python train.py --dataset="synthesized solo parts of chorales (CocoChorales)" --train_examples=39062 --input="mfcc" --encoder_norm="batchnorm" --encoder_depths=[8] --encoder_kernel_size=5 --encoder_stem="single" --encoder_widths=[192] --label_smoothing=0.05 --decoder_norm="layernorm" --decoder_tie_embeddings=false --beta2=0.95 --max_precond_dim=512 --epochs=21.6 --warmup_steps=660
Rows from block 5 of the text decoder of a small audio captioner, named by matrix and row number. Rows with one number belong to one neuron. Each number is 128 + 32 x the weight over its row's rms, rounded and kept within 0 to 255. All counts start at 0.
After each neuron's rows are labels from the 100 texts, of 14976, where the neuron reaches its largest size: "tokens" is the input token at the peak. Only what is clearly more common there than usual is listed. The data: synthesized solo parts of chorales (CocoChorales). In brackets: how many of the 100, against the usual share in percent.
# gate: MLP gate (decoder.blocks.5.mlp.gate.weight, 1024x256), inputs 172-255
# fc1: MLP up (decoder.blocks.5.mlp.fc1.weight, 1024x256), inputs 172-255
# fc2: MLP down (decoder.blocks.5.mlp.fc2.weight, 256x1024, transposed), outputs 172-255

gate.134 [125  88 137 189 126 136 202 150 196 145 136 169 163  85 118  92 132 156 155 144 138 156 103 138 168 133 103 117  84 148 106 141 172 164 104 161 140 117 155 153 147 130 100 199 165 101 136 167 126 173 141  81 191 139 126 180 143 105 127 128 130 139 128 156 107 130 106 143 151 103  94 129 179 164 142  63  59  82 140 134 168 124 127 142]
fc1.134 [158 112 144 115 172 211 112 145 129  99 168 160  88 111 128 137 137 156 122  70 151  91  91 122 159  76 132  69 157 119 107 101 198 129 103  99 121 125 138 147 179 131 125 118  59 123 160 143  79  85  81 153 158 136 116 167 104 104 133 147 144 205 114 172 154 157 100 124  77  91 126  84 137 104 149 160 129 124 119 124 161 140 117 159]
fc2.134 [179 133 140 171 130 152 113 125  58 129 146 135  61 120  89  85 130 117 175 110 139 132 160 148 176 138 155  98 146 114 117 111  84 160  83 161 147 110 139 164 112 129  99 117 143 133  89 139 111 100 131 151 133  83 132 117  97 146 120 105  93  76 145 129 207 184 106 126 107 153 101  97 118 117 148 145 102 112 126 142 158 123 101 101]
tokens: "5" (33 vs 3.7); "d4" (15 vs 1.5); "f4" (11 vs 1.1); "g5" (9 vs 0.8)

gate.673 [115 122 124 142 159 132  77 192 134 113 167 136  31 120 134 145 119 102 162 103 139 106 112 118 156 163 186  95 132 117 117  93 163 137  59 133 105 116 118  98 177  96  67 112 193 145 149 139  99  98 136  62  69 132 142 141 173  89  65 113  94 149 168 159 137 203 131 135 138 120 109 131 168 137 150 103 120  84 146 139  98 137 102 150]
fc1.673 [162 180  96 106 119 128 159 138  96  65 117  97 132 140 121  74 142 147 149  85 144 117 123  63 143 109  68 125 103  82  95 165 160 133 119 131 115 123  95 111 125 123 139 138  66 134 125 127  96 183 119 115 138 155 136 107 131 126 150 211  98  72 115 198 147 108 173 146 127 118 148 128 128 172  90 103  74 149 133 120 183  64 136 138]
fc2.673 [ 63 112 164 106 105  68 123  96 111 112 143 103 161 115 133 136 118 162 126 114  86 123 162  98 118 160 150 142  74 175 135 177 139  68  98  34  87 165 140 110 141 131 151  85  94 119 134  70 152  78 130 183 130 188 190  93  73 177 144 100 154  76 166 166  92 147 127  70 205 150  96 163 166 149 118  82 141  84 145 143 126 114 130 102]
tokens: "5" (35 vs 3.7); "b4" (33 vs 1.2); "4" (22 vs 6.2)

gate.593 [104  96 118 123 152 143  75 139  62  91 129 125 120 148  91 126 169 156 123 167  70  82 152 134 174 132 127  86  71 146 145  73  97 216 131 126 196 164 139  87  75 134 122 108 106 145 146 154  79 108 111  89 121 154 131 158  70  65  72 131 114 140  97  90 178  96  81  71 202 169 130 137 119 144 125 155 136 143  81 139  87 173 135 119]
fc1.593 [126 117 141 148 166 165  97 170  85 170 158 163  90 121  72 109 104 125 111 133  73 157 125 128 111 175 140 141 156  67 144 117 104 132 134 163 125 126 129 169 128  57 159 146 114 111 142 114 144  99 105 150  90 151  76 131 129 176 165  80 190 151 105 111 104  73  81 123 168 186  87 162 107  75 175 150 133 130 120 140  74  93 121 108]
fc2.593 [154 130 117  96 153  73 191 121 133 176 128 107 159 131 172 167  74 140 119 142 134 147 116 183  56 137  70 129 135  44 117 152 141 103 100  93 147  89 184 120 144  95 110  67 113 100 123 107 171 132 150 140  57 154 139 167 117 105 159 136 204  90 119  99 176 153 126 195 157 114 122 120  95 152 139 135 159  94 145 146 131 149  79 123]
tokens: "5" (86 vs 3.7)

gate.429 [103 191 140 128 133 149 166 173 155 137 101 128 139  60 145 176  99 146 160 128 104 178 150 166 160  76 140 122 110  97 121 159 154 190 116 137 126  96 150 114 120 188  34 115 167 122 141 119 134 192 139 126 145 113 136 141 199  90  85 103 144  83  89  95 142  78 159 144 131 138 149 151 126 122  65 150  67 104 142 126  87 169 142 124]
fc1.429 [ 97 182 124 156  91 116 116 133 107  96 102 106 100 174  82 120 109 118 107 103 124 147 112  94 127 126 147 107  95  99 144 146 107 123 112  70 121 148 132 140  80 127 118  84 144 148 159 102 125 137 140 138 103 137 150 130 159 144 134 137 104  73  89 110 124 117 150 159 176 104 221 151  88 105  77 184 136 145 109 106 141 114 136 193]
fc2.429 [ 74 107 115 106 113 175 130 120 117 129 107  82 134 133 159 154 108 126 147 116 148 188 215 119  80 123 185  94  86 148 125 129 186 111 142  31 164 172 177 142 133 155  98  96 155 167 135 148 167 146 170 187 193  69  99 146 157 122 133 156  60 105 107 137 105 139 158 175 148  73  98 120  76 122 131 156 128 149  73  88 100 115 102 136]
tokens: "f4" (88 vs 1.1)

gate.633 [ 74 142  82 150 111 120 131 140  98 188 133 104 188 124 146 161 102 137 141 163  73 138 122 163 116 171 140 141 115 190  85 104  85 212  81 183 156 113 127 134  96 130 190  98 143 123  90 163 141  50  99 101  95 158 122 119 204 121 159 151 122 121 128 135  88 115 147  98 123 148 129 149  58 102 137 123 115 145 135 114  73 143 155 140]
fc1.633 [ 79 166 162 130 107 110 147 111  94 184 127 136 173 180 172 163  72 144 166 182 110 142 150  94 135 144 106 154 133 196  38 133 131 205 130 139 124  73 120 113  89  92 179  76 104 126 166 173 116 103 175 198  99 143 138 117 172  82  86 121 103 149 155 129 154  99 125 183  84 161  64 129  72 102 114 116 130 144 127 116 114 185 123  77]
fc2.633 [109 170  83 155 137 163 122 140 173 151 135 150 149 156 100  99  75 175 155 171 127 105 147 129 127  82 112 150 157 169  79 132  94 197 104 114  87  66  96  99 112  91 185 113  97 137 102 151 123 133 197 145  25 139 152 123 149 142 119 163  71 130 134 105 142 145 181  65 123 118  88 169 130  95 108 109 122 113 179 113 136 124  98 104]
tokens: "b3" (64 vs 1.2); ":" (30 vs 10.8)

gate.721 [136 167 130 168 138 101 135 130 141 175  80  96 152 118 134  56 156 106 148 121 119 136 149 121 115 125 120 176  41 185 106 108 114  42  83  93 132 141  94 107 150 153 180 169 106 110 112 118 108 120 132 107 130 115 168 188 150 131 124  96  86 103 112 159  87 110 106 139 153 131 121 115 133 113 158 142 182 133 133 112 191 125 147 120]
fc1.721 [150 126 158 144  56 133 118 124 109 124  69 149 113 152  59 166 150 127 114 109 138  47  61 123 140 112 122  24 143 112 113  57  88 166 178 147 137 124 167 113 139 133  62 138 142 166 107 116 132 127 133 126 126 141 153  41 139 172 175 147 118 152 126 160 168 160 145 145  72 106 170 145  96 138 117 135 116 142  83 117 104 148  92 135]
fc2.721 [131 141 130 168 131 190 158 114  94 126 170  88 103 154 134 183 115 134 129 155 146 107 216 115  74 168 160 166 155 157 102 165 116 147 107 117 145 109 116 146 145 111 122 138 108  85 149 113 110  85 123 133 150 181  94 122  99  62 105 111 128 116 164 223 167 140 136 163 151 112 102 116 137 140 124 138 142 151 158 143 157 113 110 120]
tokens: "<end>" (28 vs 10.8); "3" (25 vs 3.1); "b3" (12 vs 1.2); "g3" (11 vs 0.7)

gate.293 [105 163 167 127 121 163  94  97 139 150  83  98 208  72 170 136 109 161 184 134 143 132  98  85 169 130 107 132 103 113 118 162 134 160 113 171 142 127  92 138  90 138 115 114 152 166 102 152 133 140 125 115  87  98 141 118 125 123 125 161 153 141 100 182 111  85 106 134 184 100 141 172  90 183 106 112 118 100 126 101 126  66 158 136]
fc1.293 [164 161 124 125 109 118 132 100 123 116 125  61 111 154 151 112  83 104 149  88 147 101 123 113  83 159 145 136 144 176  95 142 131 217  71 112 121 146 152 112 103 121 168  84 112 126 167 130 190 101 114 134 127 193 123  71 218 130  91 176 110 149 162 129 168 153 126 141 160 123 170 146 152 169 165 108  88 179 180 127 122 149 174 114]
fc2.293 [100 211  95  92  96  83 163 172 115 161 147 141 134 145 123 182  96 115 108 174  90 140  91 116  73 138 109 106  94 216  83 199 113  91 142 114 115 155 177 141 164  87 127 127 101 175  99 124 105 144 144 143 122 154 127 110 125 138  99 144 141 171 109 100 125 115 145 126 142 129  69 138 114  98 103 120  88 154 196 114 119 104  90 130]
tokens: "b3" (48 vs 1.2); "3" (14 vs 3.1)

gate.221 [ 95 155 111 132 132 163 113  57 124 154 170 128 133 121 151 134  79 177 126 178  60 130 154  61 156 129 125 136 105 213  99  89 128 191 121 166 123 201 135 115 120 134 135 136 118 118 202 131  98 128 135 137 160 144  97 136 171 107  97 157 133 108 126 183 101 127 114 164 164  47 129 192 133 163 141  89 156 132 105 134 101  85 149 104]
fc1.221 [165 145 101 133 103 163 248  94  97  92 106 144  87 120 103 135 100 140  72  93 156 163 141 144 123 105 138 107 137  97 151 152 148 142 143 127 113 190 164 164 124 141 129 111 100 124 132 120 171 158 153 134 210 140  88 163 132 110 101  98 128  84  91 125 132 123 102 143 100 172 179  86 167 176 114  90 172 159 100 191  86 171 171 138]
fc2.221 [ 87 118 149  77 152 165 134 160 161  93 133 108 125 130 104 131 118  66  96 140 124 113  76 141  43 100 131 131 153  90 104 164 105 114 147 146 142 163 159 121 129 143  83  78 175 177 137 118 195 202 114 115 191  77 120 131 128 167 171 120 129 119 139 151 168 151  91 178 108  92 156 140  57 107  92 143 105 176 139 141  91 104 163 163]
tokens: "b3" (41 vs 1.2); "3" (19 vs 3.1); "d3" (16 vs 0.3); "a3" (9 vs 1)

gate.365 [ 97 106 106 148 117 135 138 141 166 145 100  99 165 115 138 161 153  91 178 100  95 196 121 138  94 132  54 148 106 136  90 122 170  97  86 145  88 106 117 136 104 173 114 128 142 114 118 164  87 130  93 165  34 101 172  81 134 164 140 130 143  90  90  82 113 125 108 141 167 154 201 137 117 178 121 152  97  98 110 144 121 135 166 100]
fc1.365 [ 92 186 157 132 207 122  97  98 139 123 102 144 119 155  84 137 138  89 115 146 101  54 122 145 146 122  99 122 167 146 136  99 137 162 204 113 151 101  96 103 112  55  79 129 135 147 133 170 139 239 127 149 113  79 159 165 101 144 146 167  71 169 164 158 158 149  95 103  97 159 138 118 190 127 141 131 132 144  87  94 145 141 133 168]
fc2.365 [164 117  87 142  53 210 116 121  97 183 101  84 121 113 110  68 109 121  99 111 111 103 186 139  80 144 102  96 174  71 102 148 112 151 130 102 123 140  61 135 187 119 136  83 151 106 152 158  95 164 164 167 170 117 139 103 165 187  82 147 131 117  96 145 113  90  99 127  77 115 141 112 117 104 147 137 145  96 110 174 138 160 151  95]
tokens: "b3" (28 vs 1.2); "g3" (15 vs 0.7); "3" (12 vs 3.1); "d4" (11 vs 1.5)

gate.140 [ 91 176 147 160 152 133 165 128 125 145 109 143 109 156 119 151 187 117 163 101 162 105  63 141 164 119  86 108  94 138 177 151  78 121 138 135 196  95 109  34 138 152 155  85 153 120 178  97 106  68  85 146 140 138 131 140 123 107 136  91 158 121 121  98  94 165 129 129 158 124 156 180 172  88 167 123 160 137 110 127 121  98 146 142]
fc1.140 [154 163 118 146 178 126 126 205 137 137  93 194 188  84  93 119 126  64 118 148 197 103  90 169 139  60 119 150 161 168  61 162 194 152 153 141 143 111 184 138  65 119 106 153 176 109 176 103 128 147 137 138 166 128  91 155  97  79  97 113 120 103 148 106 124 177 125 102  96  83 133  91 107 154 141 103 116 164 140 105 106 119 121  84]
fc2.140 [151  96 180 166 158  94 144 250 105 172 119  83 123 144 118 105 148 128 102 115 154 134 148  81 120 188 161 149  78 148 124 138 137 108 123  78 105 129  63 138 201  80 135 177 118  90  78  89  71 150 122 156  78 168 138 123  71 129 124  93 174 145 178 115 173 112  92  73  97 144  98 105 155 119 115 179 156 115 182 123 162 116 125 118]
tokens: "5" (64 vs 3.7); "f5" (31 vs 1)

gate.39 [111 112 149 152 112 111 139 130 167 151 123 113 167  49 105  49 126 115 171 124 121 133 114 122 109  55 155 104 126 117 173 133 134  73  90 132 153 151  78 154 118 183 143 144 165 103  87 176  84  99 145 173 128  97 186  82 178 143 123 101 116 136 153 199 113 132 132 124 115 111 121  93 139 158 113 145 111  97 153  79 137 123 127 152]
fc1.39 [145 149 115 128 116 139 195 157 180  89  81 148 141  98  60 176 135 145  95 194 165 103 180 125 111 127 163  99 187 155 149 178 112 128 115 124 139  54 129 184  72  70 160 130 189 173 117 128 176 193  93 121 108 134 139 149 101 137 107  98 118 103  94 125 154 116 177 146 149  89 173 123 116 110  86 118 150  91 137  94  96 183 152 113]
fc2.39 [ 50 165  97 178 191 193 113 135 137 145  82 110  76 107 163 179 124  95 157 107 162 166 101 141  67 124 131  95 128 104 113 140 101 143  91  86 132 103 163  75 122 183  91 125 139 134 146 109 176 248 184 113 142  66  53 118 115 133 105 137 128 106 105 104  77  87 116 123 124 173 132 139 134 135 101 154 149 118 146 153 123 143 151 160]
tokens: "f4" (68 vs 1.1); "g3" (14 vs 0.7); "3" (14 vs 3.1)

gate.566 [125  73 166  89 162 136 182 136 119 109 173 140 123  74 132 175 177  94 118 129 118  91 171 111 140 101  87 151 107 130  82 109  99 144 117 123 108 131 155 118 177 106 160 158 163 154 110 141 166 145 158 141 102 132 151 171 100 112 140  64 185 182 159 150  94 149  91 121 152 201  24  98 132 104 163  97 118 104 194 150 146 119  93  81]
fc1.566 [109  70 152 125 174 127 124  98 131 201  94  94 133 188 158 103 169 167 141  98 127 104 105 111 120 174 107 117 139  79  92 192 152 133 161  15 153 147 101 132 150 147 205  90 185 114 143 111 141 127 124 112 133 155  80  52 127  93  81 167 155 103 136 121 223 159 102 129  97 126  65 132 144 179 123 161 174 126  99 109 131 151 123 119]
fc2.566 [122 154 129 158 135 122 131 146  76 117 126 145 109 143 114 126 119 100 176 142 116  92 115  83  79 118 142 161  92 183 117 158 152 131  88 143 115 107 125 103 152  75  75  82 135  64  79 134 121  82 189 109 135 135 144 181 170 171 105 140 129  47 149 120 135 134 169  72 113 111 136 143 136 127 126 133 147 150 141 106 111 131 128 131]
tokens: "a3" (32 vs 1); "d3" (31 vs 0.3); "f3" (12 vs 0.4); "d4" (11 vs 1.5)

gate.44 [167 114 133 160 159 136 189 184 137  93 127 125 162 155 142  76 120 161 110  79  99 148 125 176 147 178  76 159 146  73 140 157 149 134  67 144 174 121 140 113 145 102 160 136 139 165 136 179 141 149  88 116  81 121 117 139 138 143 116 137  73 133  93 109 104  82 194  96 158 200  61 158  92 163 133 118 144 121 190 183 127 142 118 125]
fc1.44 [174 154 114 155 124 115 161 175 137  50 137 135 139 110  92  53 162 169 124  96 115 111 108 132  98 205 125 139  59 134 164 181 110 138 107 126 179  55 111 105 117 147 131 109 105 178 133 120 112 140 119 107 115 124  84 147 143 152  38 139 106 147 132  92 114 122 142 156 142 112 102 100  95 143 170 148 106 111 133 109 124 171 141 137]
fc2.44 [ 89 164  92  82 129  16 100 126 123 137 125 190 140 119 121 127 137 160 137 131 120 108 123 140 120 103  82 127  91 153 117 133 112 147 115 153 135 163 110 120  96 125 144  69 127 124 134 121 184 139 122 130 107 120 114 139 132 132 182 141  75  56 118  82  86 128 102 151 185 113 169 116 138 149 123 140 150 114 147 169 150 113 190 145]
tokens: "f4" (34 vs 1.1); "f5" (17 vs 1); "a4" (10 vs 1); "b3" (7 vs 1.2)

gate.448 [ 56 168 171 139 139 172 186 168 102  96  86  94 118  97 191 123 134 192 125 153 171 125 106 113 102 123 193 116  71 122 186  99  98 135 156 145  91 118  93 139  99 123  53 103 142 166 139 112 142 175 169 143  55  97 159 130 142 186 151  87 129 153 119  71 179  49 151  93 148 119 166 114 137 149 119 156 157 157 127 107 112 196 150 173]
fc1.448 [102  73 113 116 147 155 126 132 161 143 168 110 101 134  82 174  68 166 135  75 103 125 136 159  67 176 101 149 149 114 118 161 144 153 173  98  95 114 162 131 105 146 110 104 103  77 130 129  98 182  87 176 166  83 140 117 131  88 217  97 112 125 110 142 111 164 157 123 105 117 147 163  85 158 122 121 161 164 134 139 170 119 177  63]
fc2.448 [ 51 199  90 147 131 100 145 178 121 159 141 129 142 100 108 142 118 134  94 133 129 143 116 203 164 114 171 131 131  82 114 116 112 128 132  93 129  96 118 147 107 136  60  87 118 119 156 131 128 201 128 134 132 128 167 149 127 102 103 145 107 108 100 124 134 165 121 135 192 122 146 103 166 127 140 128 153 162 141 109 121 130 110 123]
tokens: "f4" (39 vs 1.1); "4" (31 vs 6.2); "d4" (14 vs 1.5); "b3" (10 vs 1.2)

gate.670 [104 156 124 166 101 141 121 117 115 139  92  78 116 170 118 152 103 130 146  97 147  86 138  75 133 185 179 143 104 125 115 104 170 106 124 190 111  81 159 182 112 113  83  36 119 153 106 158  70 130 186 156 134 131 125 117 104 145  94 146  70 138 170  87 140 161 104 201 157 156 103 144  99 146 195 122 123 133  97 201  75 137 142 114]
fc1.670 [ 93 119 117 121 191 142 133 165 114 167 124 126 122 111 209 159 106 180 127 129 135  92  82 158 130  92 149 100 121  99 115 183 106 158 180 185 135 114 126 132 184 121 176 182 152 109 145 159 150 122  99 155 119 113  94 131 120 136 178  74 116 135 156  85 121  82  61 121 167 203  89 135 152  92 120 149 114 171 188  96 130 130 156 111]
fc2.670 [ 95 154 145 155 190 159 148 103 124  71 179 115 156  82 126 121 122 133 109 166  98  89  95 123 124 147 139 170 137  65 116 131  92 162 125 127 129  85 136 116 119 123 115  83  85  85  71 163  87 108  91 123  82 170 167 129 120  90 130 165 141  91 139 133 153 132 145 179  66 120 101 255 118 100 124  84 158 180 160  84 136 192 110  99]
tokens: "b3" (58 vs 1.2); "3" (24 vs 3.1)

gate.651 [105  61 156 152 111 163 156 115 156 111 132 112  84 131 155 144 139 133 153 103 141 130 145 151 149 121  84 114 105 173 157 105  82  90 151 114 140 129 187 125 147 128 129 139 100 169 138 139  85 159 129  92 159 151 150  92 109 125  75 139  83 108 124 102 114 129  54 155 186 139 159 108 184  87 171 156 125 194 143 165 141 147 115 109]
fc1.651 [159  89  87  85 136 117 177 142  98  89 108 103 126 152 102 141  94 133 141 172  87 150 182 183 169 107 128 104 103  95 139 165 162  73  91 103 141 113 101 143  98  85 104 184 132  30 156  81 134  89 157 170 100 150 123 156  87  99 111 163 156 121 153 156 162 119 123 144 159 158 137 146  66 172 117  98 106 158  80 108  95 123 125 174]
fc2.651 [153 152 129 158 153  77 155 125  95 106 152  92 148 135 131  78 104 158 127 112 107 196 135 115 111 126 101 149 138 115 135 140 184 120 125 152  65  75 141 123 193  48 174 104 111  91 121 106 123  77 138 204 101 137 106 140 131 195 114  92 120 142 196 138 111 157 160  78 141 148 120 160 171 170  82 149 129 130 103 122 146 135 154  71]
tokens: "a3" (43 vs 1); "3" (38 vs 3.1); "c4" (7 vs 1.3)

gate.142 [189 144 132 137 221 141 122 114 121 222  67 144 117  88 100 125 142 149 101  99 130 109  56 121 150 103 157 113 180 147 134 178  82 146 129 127 127 128 151 116 135 105 148 126 110 104 141  98 141 129 169 157 140 164 142 148 132 123  75  83  72  80 160 159 158 155 118 135 153 122  67 139 126 109 134  77 102 135 101 121 184  99 113 131]
fc1.142 [144 156 134 132 207 141 152  79  61  84 177 124 134 162 156  94 100 135 115 164 137 158 133 133 133 138 129 132 135 111 139  93 148 117 126 105 174 120 140 127 116 116  95 109 125 130 155 168 159  93 116  93 169 179 140 173  59 110 112 113 114 124 102 106  94 115 101 115 133 117 142 140 156 129 126  59 127 124 122 182  70 109  95 121]
fc2.142 [137 109 103  84  78  91 126 155 154 112  74  67 110 106 105  71 142 180 215 116 182 121 117 109 129 148 143 127  92 115 110  83 105 177 126  98 126 130  79 105 145 185 149 142  78  53  99 148 100 132  58 158 109 155 133 113  87 133 164 100 139 132 130 125 115 159  42 138 112 126  98 145 139 146  83 176 127 136 110 105 195 161 171  91]
tokens: "f4" (62 vs 1.1); "5" (23 vs 3.7); "g5" (8 vs 0.8)

gate.25 [127 105 160 170 150 146 110 148 161 114 100  86 153 125 106 143 129 102 186 133 154 139 131 108 120 121 122 137 113  99 136 118  70  90 142 169 186  92 147 119 159 101  97 169  56 148 147 141 136 161 103 165  74 158 151 165 146 115 145 132 192  97 105 120  54 118 128 173 115 181 171 168  74 149 164 132  91 132 119 164 131 137 102 159]
fc1.25 [ 89  83 167 120 133 115 141 126 101 106 119 167 158 141 133 136  56 154  53 112 155 136 100  55 134 175  42 168  69 123 116 127 158 163 160 124 114 110 172 129  99  96 108 179 126 166 185 122 162 148 153 121 131  87  85 162 115  76 140 126  82 167 136  85 156  74  65 149 119 180 144 154 128  89 153 133  89  82 169 113 124 133 127 170]
fc2.25 [145 124 119 124 141  65 141 143 199 132 119  95 165  90 126  89 105 210  90 138 114 144  99 115 104  84  75  96 119 158 169 181 150 151  80 168 159 160  89 129 125 163 118  55 125 186 117 117 188 123 155 208  74 207 156 148 157  99  85 163 128 127  81 116 148 140 116 168 173 152 143 149 164 122  77 144  94 154 128 146 134 110 104 119]
tokens: "<end>" (56 vs 10.8); "4" (27 vs 6.2)

gate.416 [182  98  96 110 105 129 144 147 130 101 174 148 125 128 138  65  94 165  85 110 145 156 106 140 119 124 120 108  93  98 165 143 140 116 101 164 155 178 153 142  64 167 174 110 119 143 125 168  84 132 130  91  98  73 160 122 146 115 144 121 172 142 104  39  74 105 173 191 131 131 155  43 105 162 128  83 121  96 104 144 162 104 165 226]
fc1.416 [166  64  66 184  75  96  73 160 166 101 115 120 122 154 155  94 154 102 154  94 119 179 136  83 136 127 138 117 135 103 124 149 167 153 139 155  98  98 168 141  87 112 151 139 117 157  94 210  76 109 191 102 139 117 168 159 156 138 141 136 130 149 106  84  98 134 143 150 147 112 114  88  89 179 161 138 111  92 177 124 170 142 134 151]
fc2.416 [130 166 121  85 189  29 162 134 123 131 115 164 165 170  94 130 122 177 111 167 165 119 115 148 103 105 126 163  68 186 148 100 130 171 113 130 116 101 187 119  74 158 118 159 111  89 106 183 130 150  92 142  71 120 125 150  97 114 145 113 149 128 137 102 137 145  97  97 140 159 149 115 143 184 128 152  61 160 157 118 151 137 144 157]
tokens: "f4" (39 vs 1.1); "b3" (25 vs 1.2); "f5" (15 vs 1)

gate.549 [153 122 122 140 170 177 173 121 162  61 188 123 113 150 153 150  51 150 106 102 107 102 101 106  94  71 100  91 106 128 123 103 150  91 142 130 168 113 148 107 103 160 123 144  98 143 141 168 122 164 113 131 134 129 140 173 159 145 131 112 102 161 101 115 130 124 143  85 175  80 162 140 196 149 135 169  83  97 164 150 153 145 121 154]
fc1.549 [111 106 183  99 130 119 156 143 146 108 137 168 140  79  96  93 150 138 176 122  69 154 117  93 137 106 110  96 147 145 164 162 165 143 110 184 232 102 104 108  73 142 112 103  87 168 138 105 105 125 105 171 169 146 122 103  99 142 189 106 141 162 106 126 138 139 132 158  99 112 170 170 111  99 118 136 153 145 116  59 128 127 121 111]
fc2.549 [122 159 114  98 150 129 107 126 100 117 108 150 136 164  78 162 115 100 121 149 125 157  88 138  87 104 132  92 175 125 122 146 181 139 106 197 137 119  81 151 225 127 115 179 150 131 141 115 167 148 211 167 123 157 104  84 131 116 104 140  91 155 117 141 128 122 139  76 100 139  92 132 113 110  63 102  93  96 132 115 124 109 109 159]
tokens: "5" (62 vs 3.7); "b4" (13 vs 1.2)

gate.240 [178 101 129 128  69 146 140 162  75 120 162 117 125 145 143 178 118 149  88  93 113 178 154  38 133 110 119 128 135  92 129 128 177 108 156 168  98 178 149 119 130 141 182 132 100 102 153 201 127  97 133 112 159 158 155 138 140 127 158 140 108 128 114 135 184 101 135 149 117 110 171 134 115 111 108 117 149 167 107 168 213 184 158 105]
fc1.240 [ 96 190 123 151 130 170 121 100 138 118  89 145 122 110 139 121 149 126 145 136 208 132  85 173 148 137 169 132 142 106 131  62 126 147 155 125 128 137  98 112 151 156 128 110 134 114 143  94 110 124 156 206 121  46 115  65  96 151 135 148 141 145 140 193 143 164  86  97 156 120  62 157 162 151 175 102 151 119 134  84 154 112 120 175]
fc2.240 [ 76 103 147 152 100 255 147 147  91 126 129  49 120 100 150 134 126 171 101  94 120 141 153 109 133 151 143 108 156 109 131 123 165 132 174 141  92 163 140 105 205 101 158 145 104  62 160 102 132 110 141 104 185 158 126 108 169 131 143 101 136 111 129 138 191  97 122 146  79 121 117 150 145 109 121  97 126 142 118 112 145 130 146 120]
tokens: "trombone" (93 vs 0.8); "saxophone" (7 vs 0.2)

gate.58 [129 119 115  76 108  94 132  69  88  59 128 156 161 192  62 134 177 117  69  56 119 162 147 135 151 160 148 103 106 130 100 129  83 168  95 123 167 214  95 101 128 168 135 138 167 159  95 116 153 130  88 111 100 132 132 109 133 165  97 104 129 124 115 130 104 163 114 179 147  91  94 149 159 120  95 135  95 159 187 163 146 120 147 152]
fc1.58 [135 174 105 131  91 164 130 119 149 178 155 147 106 105 133 150  66 152 170  78  88 175 108 106  20 126 174 160 114 104 149 119 171  91 155 115  65 126 151 140 141 135  38 102 136 128 138 109 131  84 140 112 158 127 153 149 157 157  93 132 153 151  93 115 169 146  85 103 151 137 137 162 105 118 181 126 140  57  91 128 150  88 132 153]
fc2.58 [ 76 109 221 130 138 125  91  65  63 154 155  97 126 133 115 150 175 129 150 131 161 133  61 110 130 150 110  85 165 140 110 154 151  66 177 127 153 100 120  89 178  89  95 105 163 140 182 186 135 118 150 204  77 173 138 106  96 133 127 121 157 172 191 146 149  92 110 150 139  62 155 120 163 115  63 157 110 140 150 157 147  62  91 104]
tokens: "5" (59 vs 3.7); "e5" (14 vs 1)

gate.182 [145 141  72  82 187 118 123  29 137 122 124 124 151 169 219 149  51 150 145  83 133 132  74 157 155 193 167 147 131 130 156 179 132 152  97 108 129 109 116 121 142 133 139 136  87 106 134 163 167  78  95 119  75 118  75 151 187 117 111 199 109 113 151 131 146 129 129 170 140 194  88 103 135 187 171  98  99 133 135  81 107 102 155 144]
fc1.182 [103 174 163  90 119 144  83 130 155 116 138  67 135 123 101  70 170 193 198 114  89 169 151 106  95 141 174 126  72 166 105 104  77 152 151  93 120  95 141 115 111 115 176  97 201 136 185  98 192 150 134 158 123 150 160 149 170 160 134 114  72 130 116 184 172 129 112 132 148  90 167 160  66 113 144 128 117 146 119 115  85 147 116 114]
fc2.182 [101  56 107 155 144 129  81 107  72 150 133 141 122 124 135 150  91 135  97 133 138  55  48 115 182 141 114  86 192 228 133 173 163  84 142  56 118 118 106 161 145  60  78 132 109 177 130 143  81  91 166 140  84 136 115 128 144 147 191 110 149 140 109  95 114 199 139 150  72 101  85 103 126 128 116 173  95 159 140 169  89 137 104  94]
tokens: "b3" (35 vs 1.2); "e3" (15 vs 0.3); "f3" (11 vs 0.4)

gate.399 [207 117 120 151 111 178 138 180 180 180 152  90 146 163  82 175 145 113 181 175 138 100 143 123  78  82 146 134  84 136 127  98 140  89 212 133 152 182 207 152  79 113 127 138 187 149 119 181 137 168 135 130 140  95  83 124 137 109 126  82  80 134 104 122 143 157 111 119 135 149  90 140 166 163 140 116 114 113  93 158 166 133 130 106]
fc1.399 [128  92 106 135 197 128 131 118 163  93 138 123  96 103 130 107 165 114 117 164  77 124 153 124 138 131 138 182 180 113 145 145 119 163 160  87 145  77  83 152  74  50  51  70 119 154 127 140 114 152 125 168  89 182 141 135  90 137 189 174 168 177  90 143 130 134  89 115 177 138 140 154  47  64  73 153 136 131 115 137 113 113  95 144]
fc2.399 [ 83 205 163 163 134  78 141 122 128 153 103 161 210 153 137 159 134  93 200 186 115  74  36 126 113 136 108 159 127 183  98  82 148 156 189 169 170  52  90 100 111  86 126 116 128 113 118 118 156 124 151 107 126 154 118 101 149 125 138 119 141 102 123 164 140 129  99 107 132 140 165 127 122 118 129 134 110 154 144  81 169  61 135 119]
tokens: "<end>" (100 vs 10.8)

gate.345 [199 150 175 128 167 169 181  77 120 116  94 123 157 116  76 122 135 162 153 127 156  73 163 122 160 160 134 155 104  92 116 140 134  58 189 145 127 150 143 189 121 135 105 166 120 135 113 119 126 106 143 136 194 192 117  94 135  71 129 143  73 154 104 148 154 101 112 153 177 183 118 138 118  93 122 175 140 128 168  82 121 166 132 169]
fc1.345 [144 109 111 162 149  81 137 120  64 137 170 111 147 112  98 133 144 136 118 160 123 168 142  91 157 138  83 146 120 155 148 136 139 177 149 149 168 115 125 162  95 152 142 176 113 114  98 141 163 135 162  91 179 102 136  68 153 117 159 119 154 109 144 169 175 125 133  98  63  79 127 145 124 168 107  88 152  77  97 135 135 129  83  99]
fc2.345 [167  93 165 147 120 120  87 121 117 123 134 175 164 101 150 180 158  86 122 180 153  65  88 147 107 147 133 134 116 127 144 115 153 127  53 163 162 145 126 159  78 131 131 104  75 112  92 167 125  67 163 149 121 151 154 114 161 140 132 113 168 166 119 110 163 141 198 139 104 164  38 101 128 114 150  97 119 192 146 107  77 126  61 110]
tokens: "f4" (23 vs 1.1); "d3" (22 vs 0.3); "b3" (17 vs 1.2); "f3" (15 vs 0.4)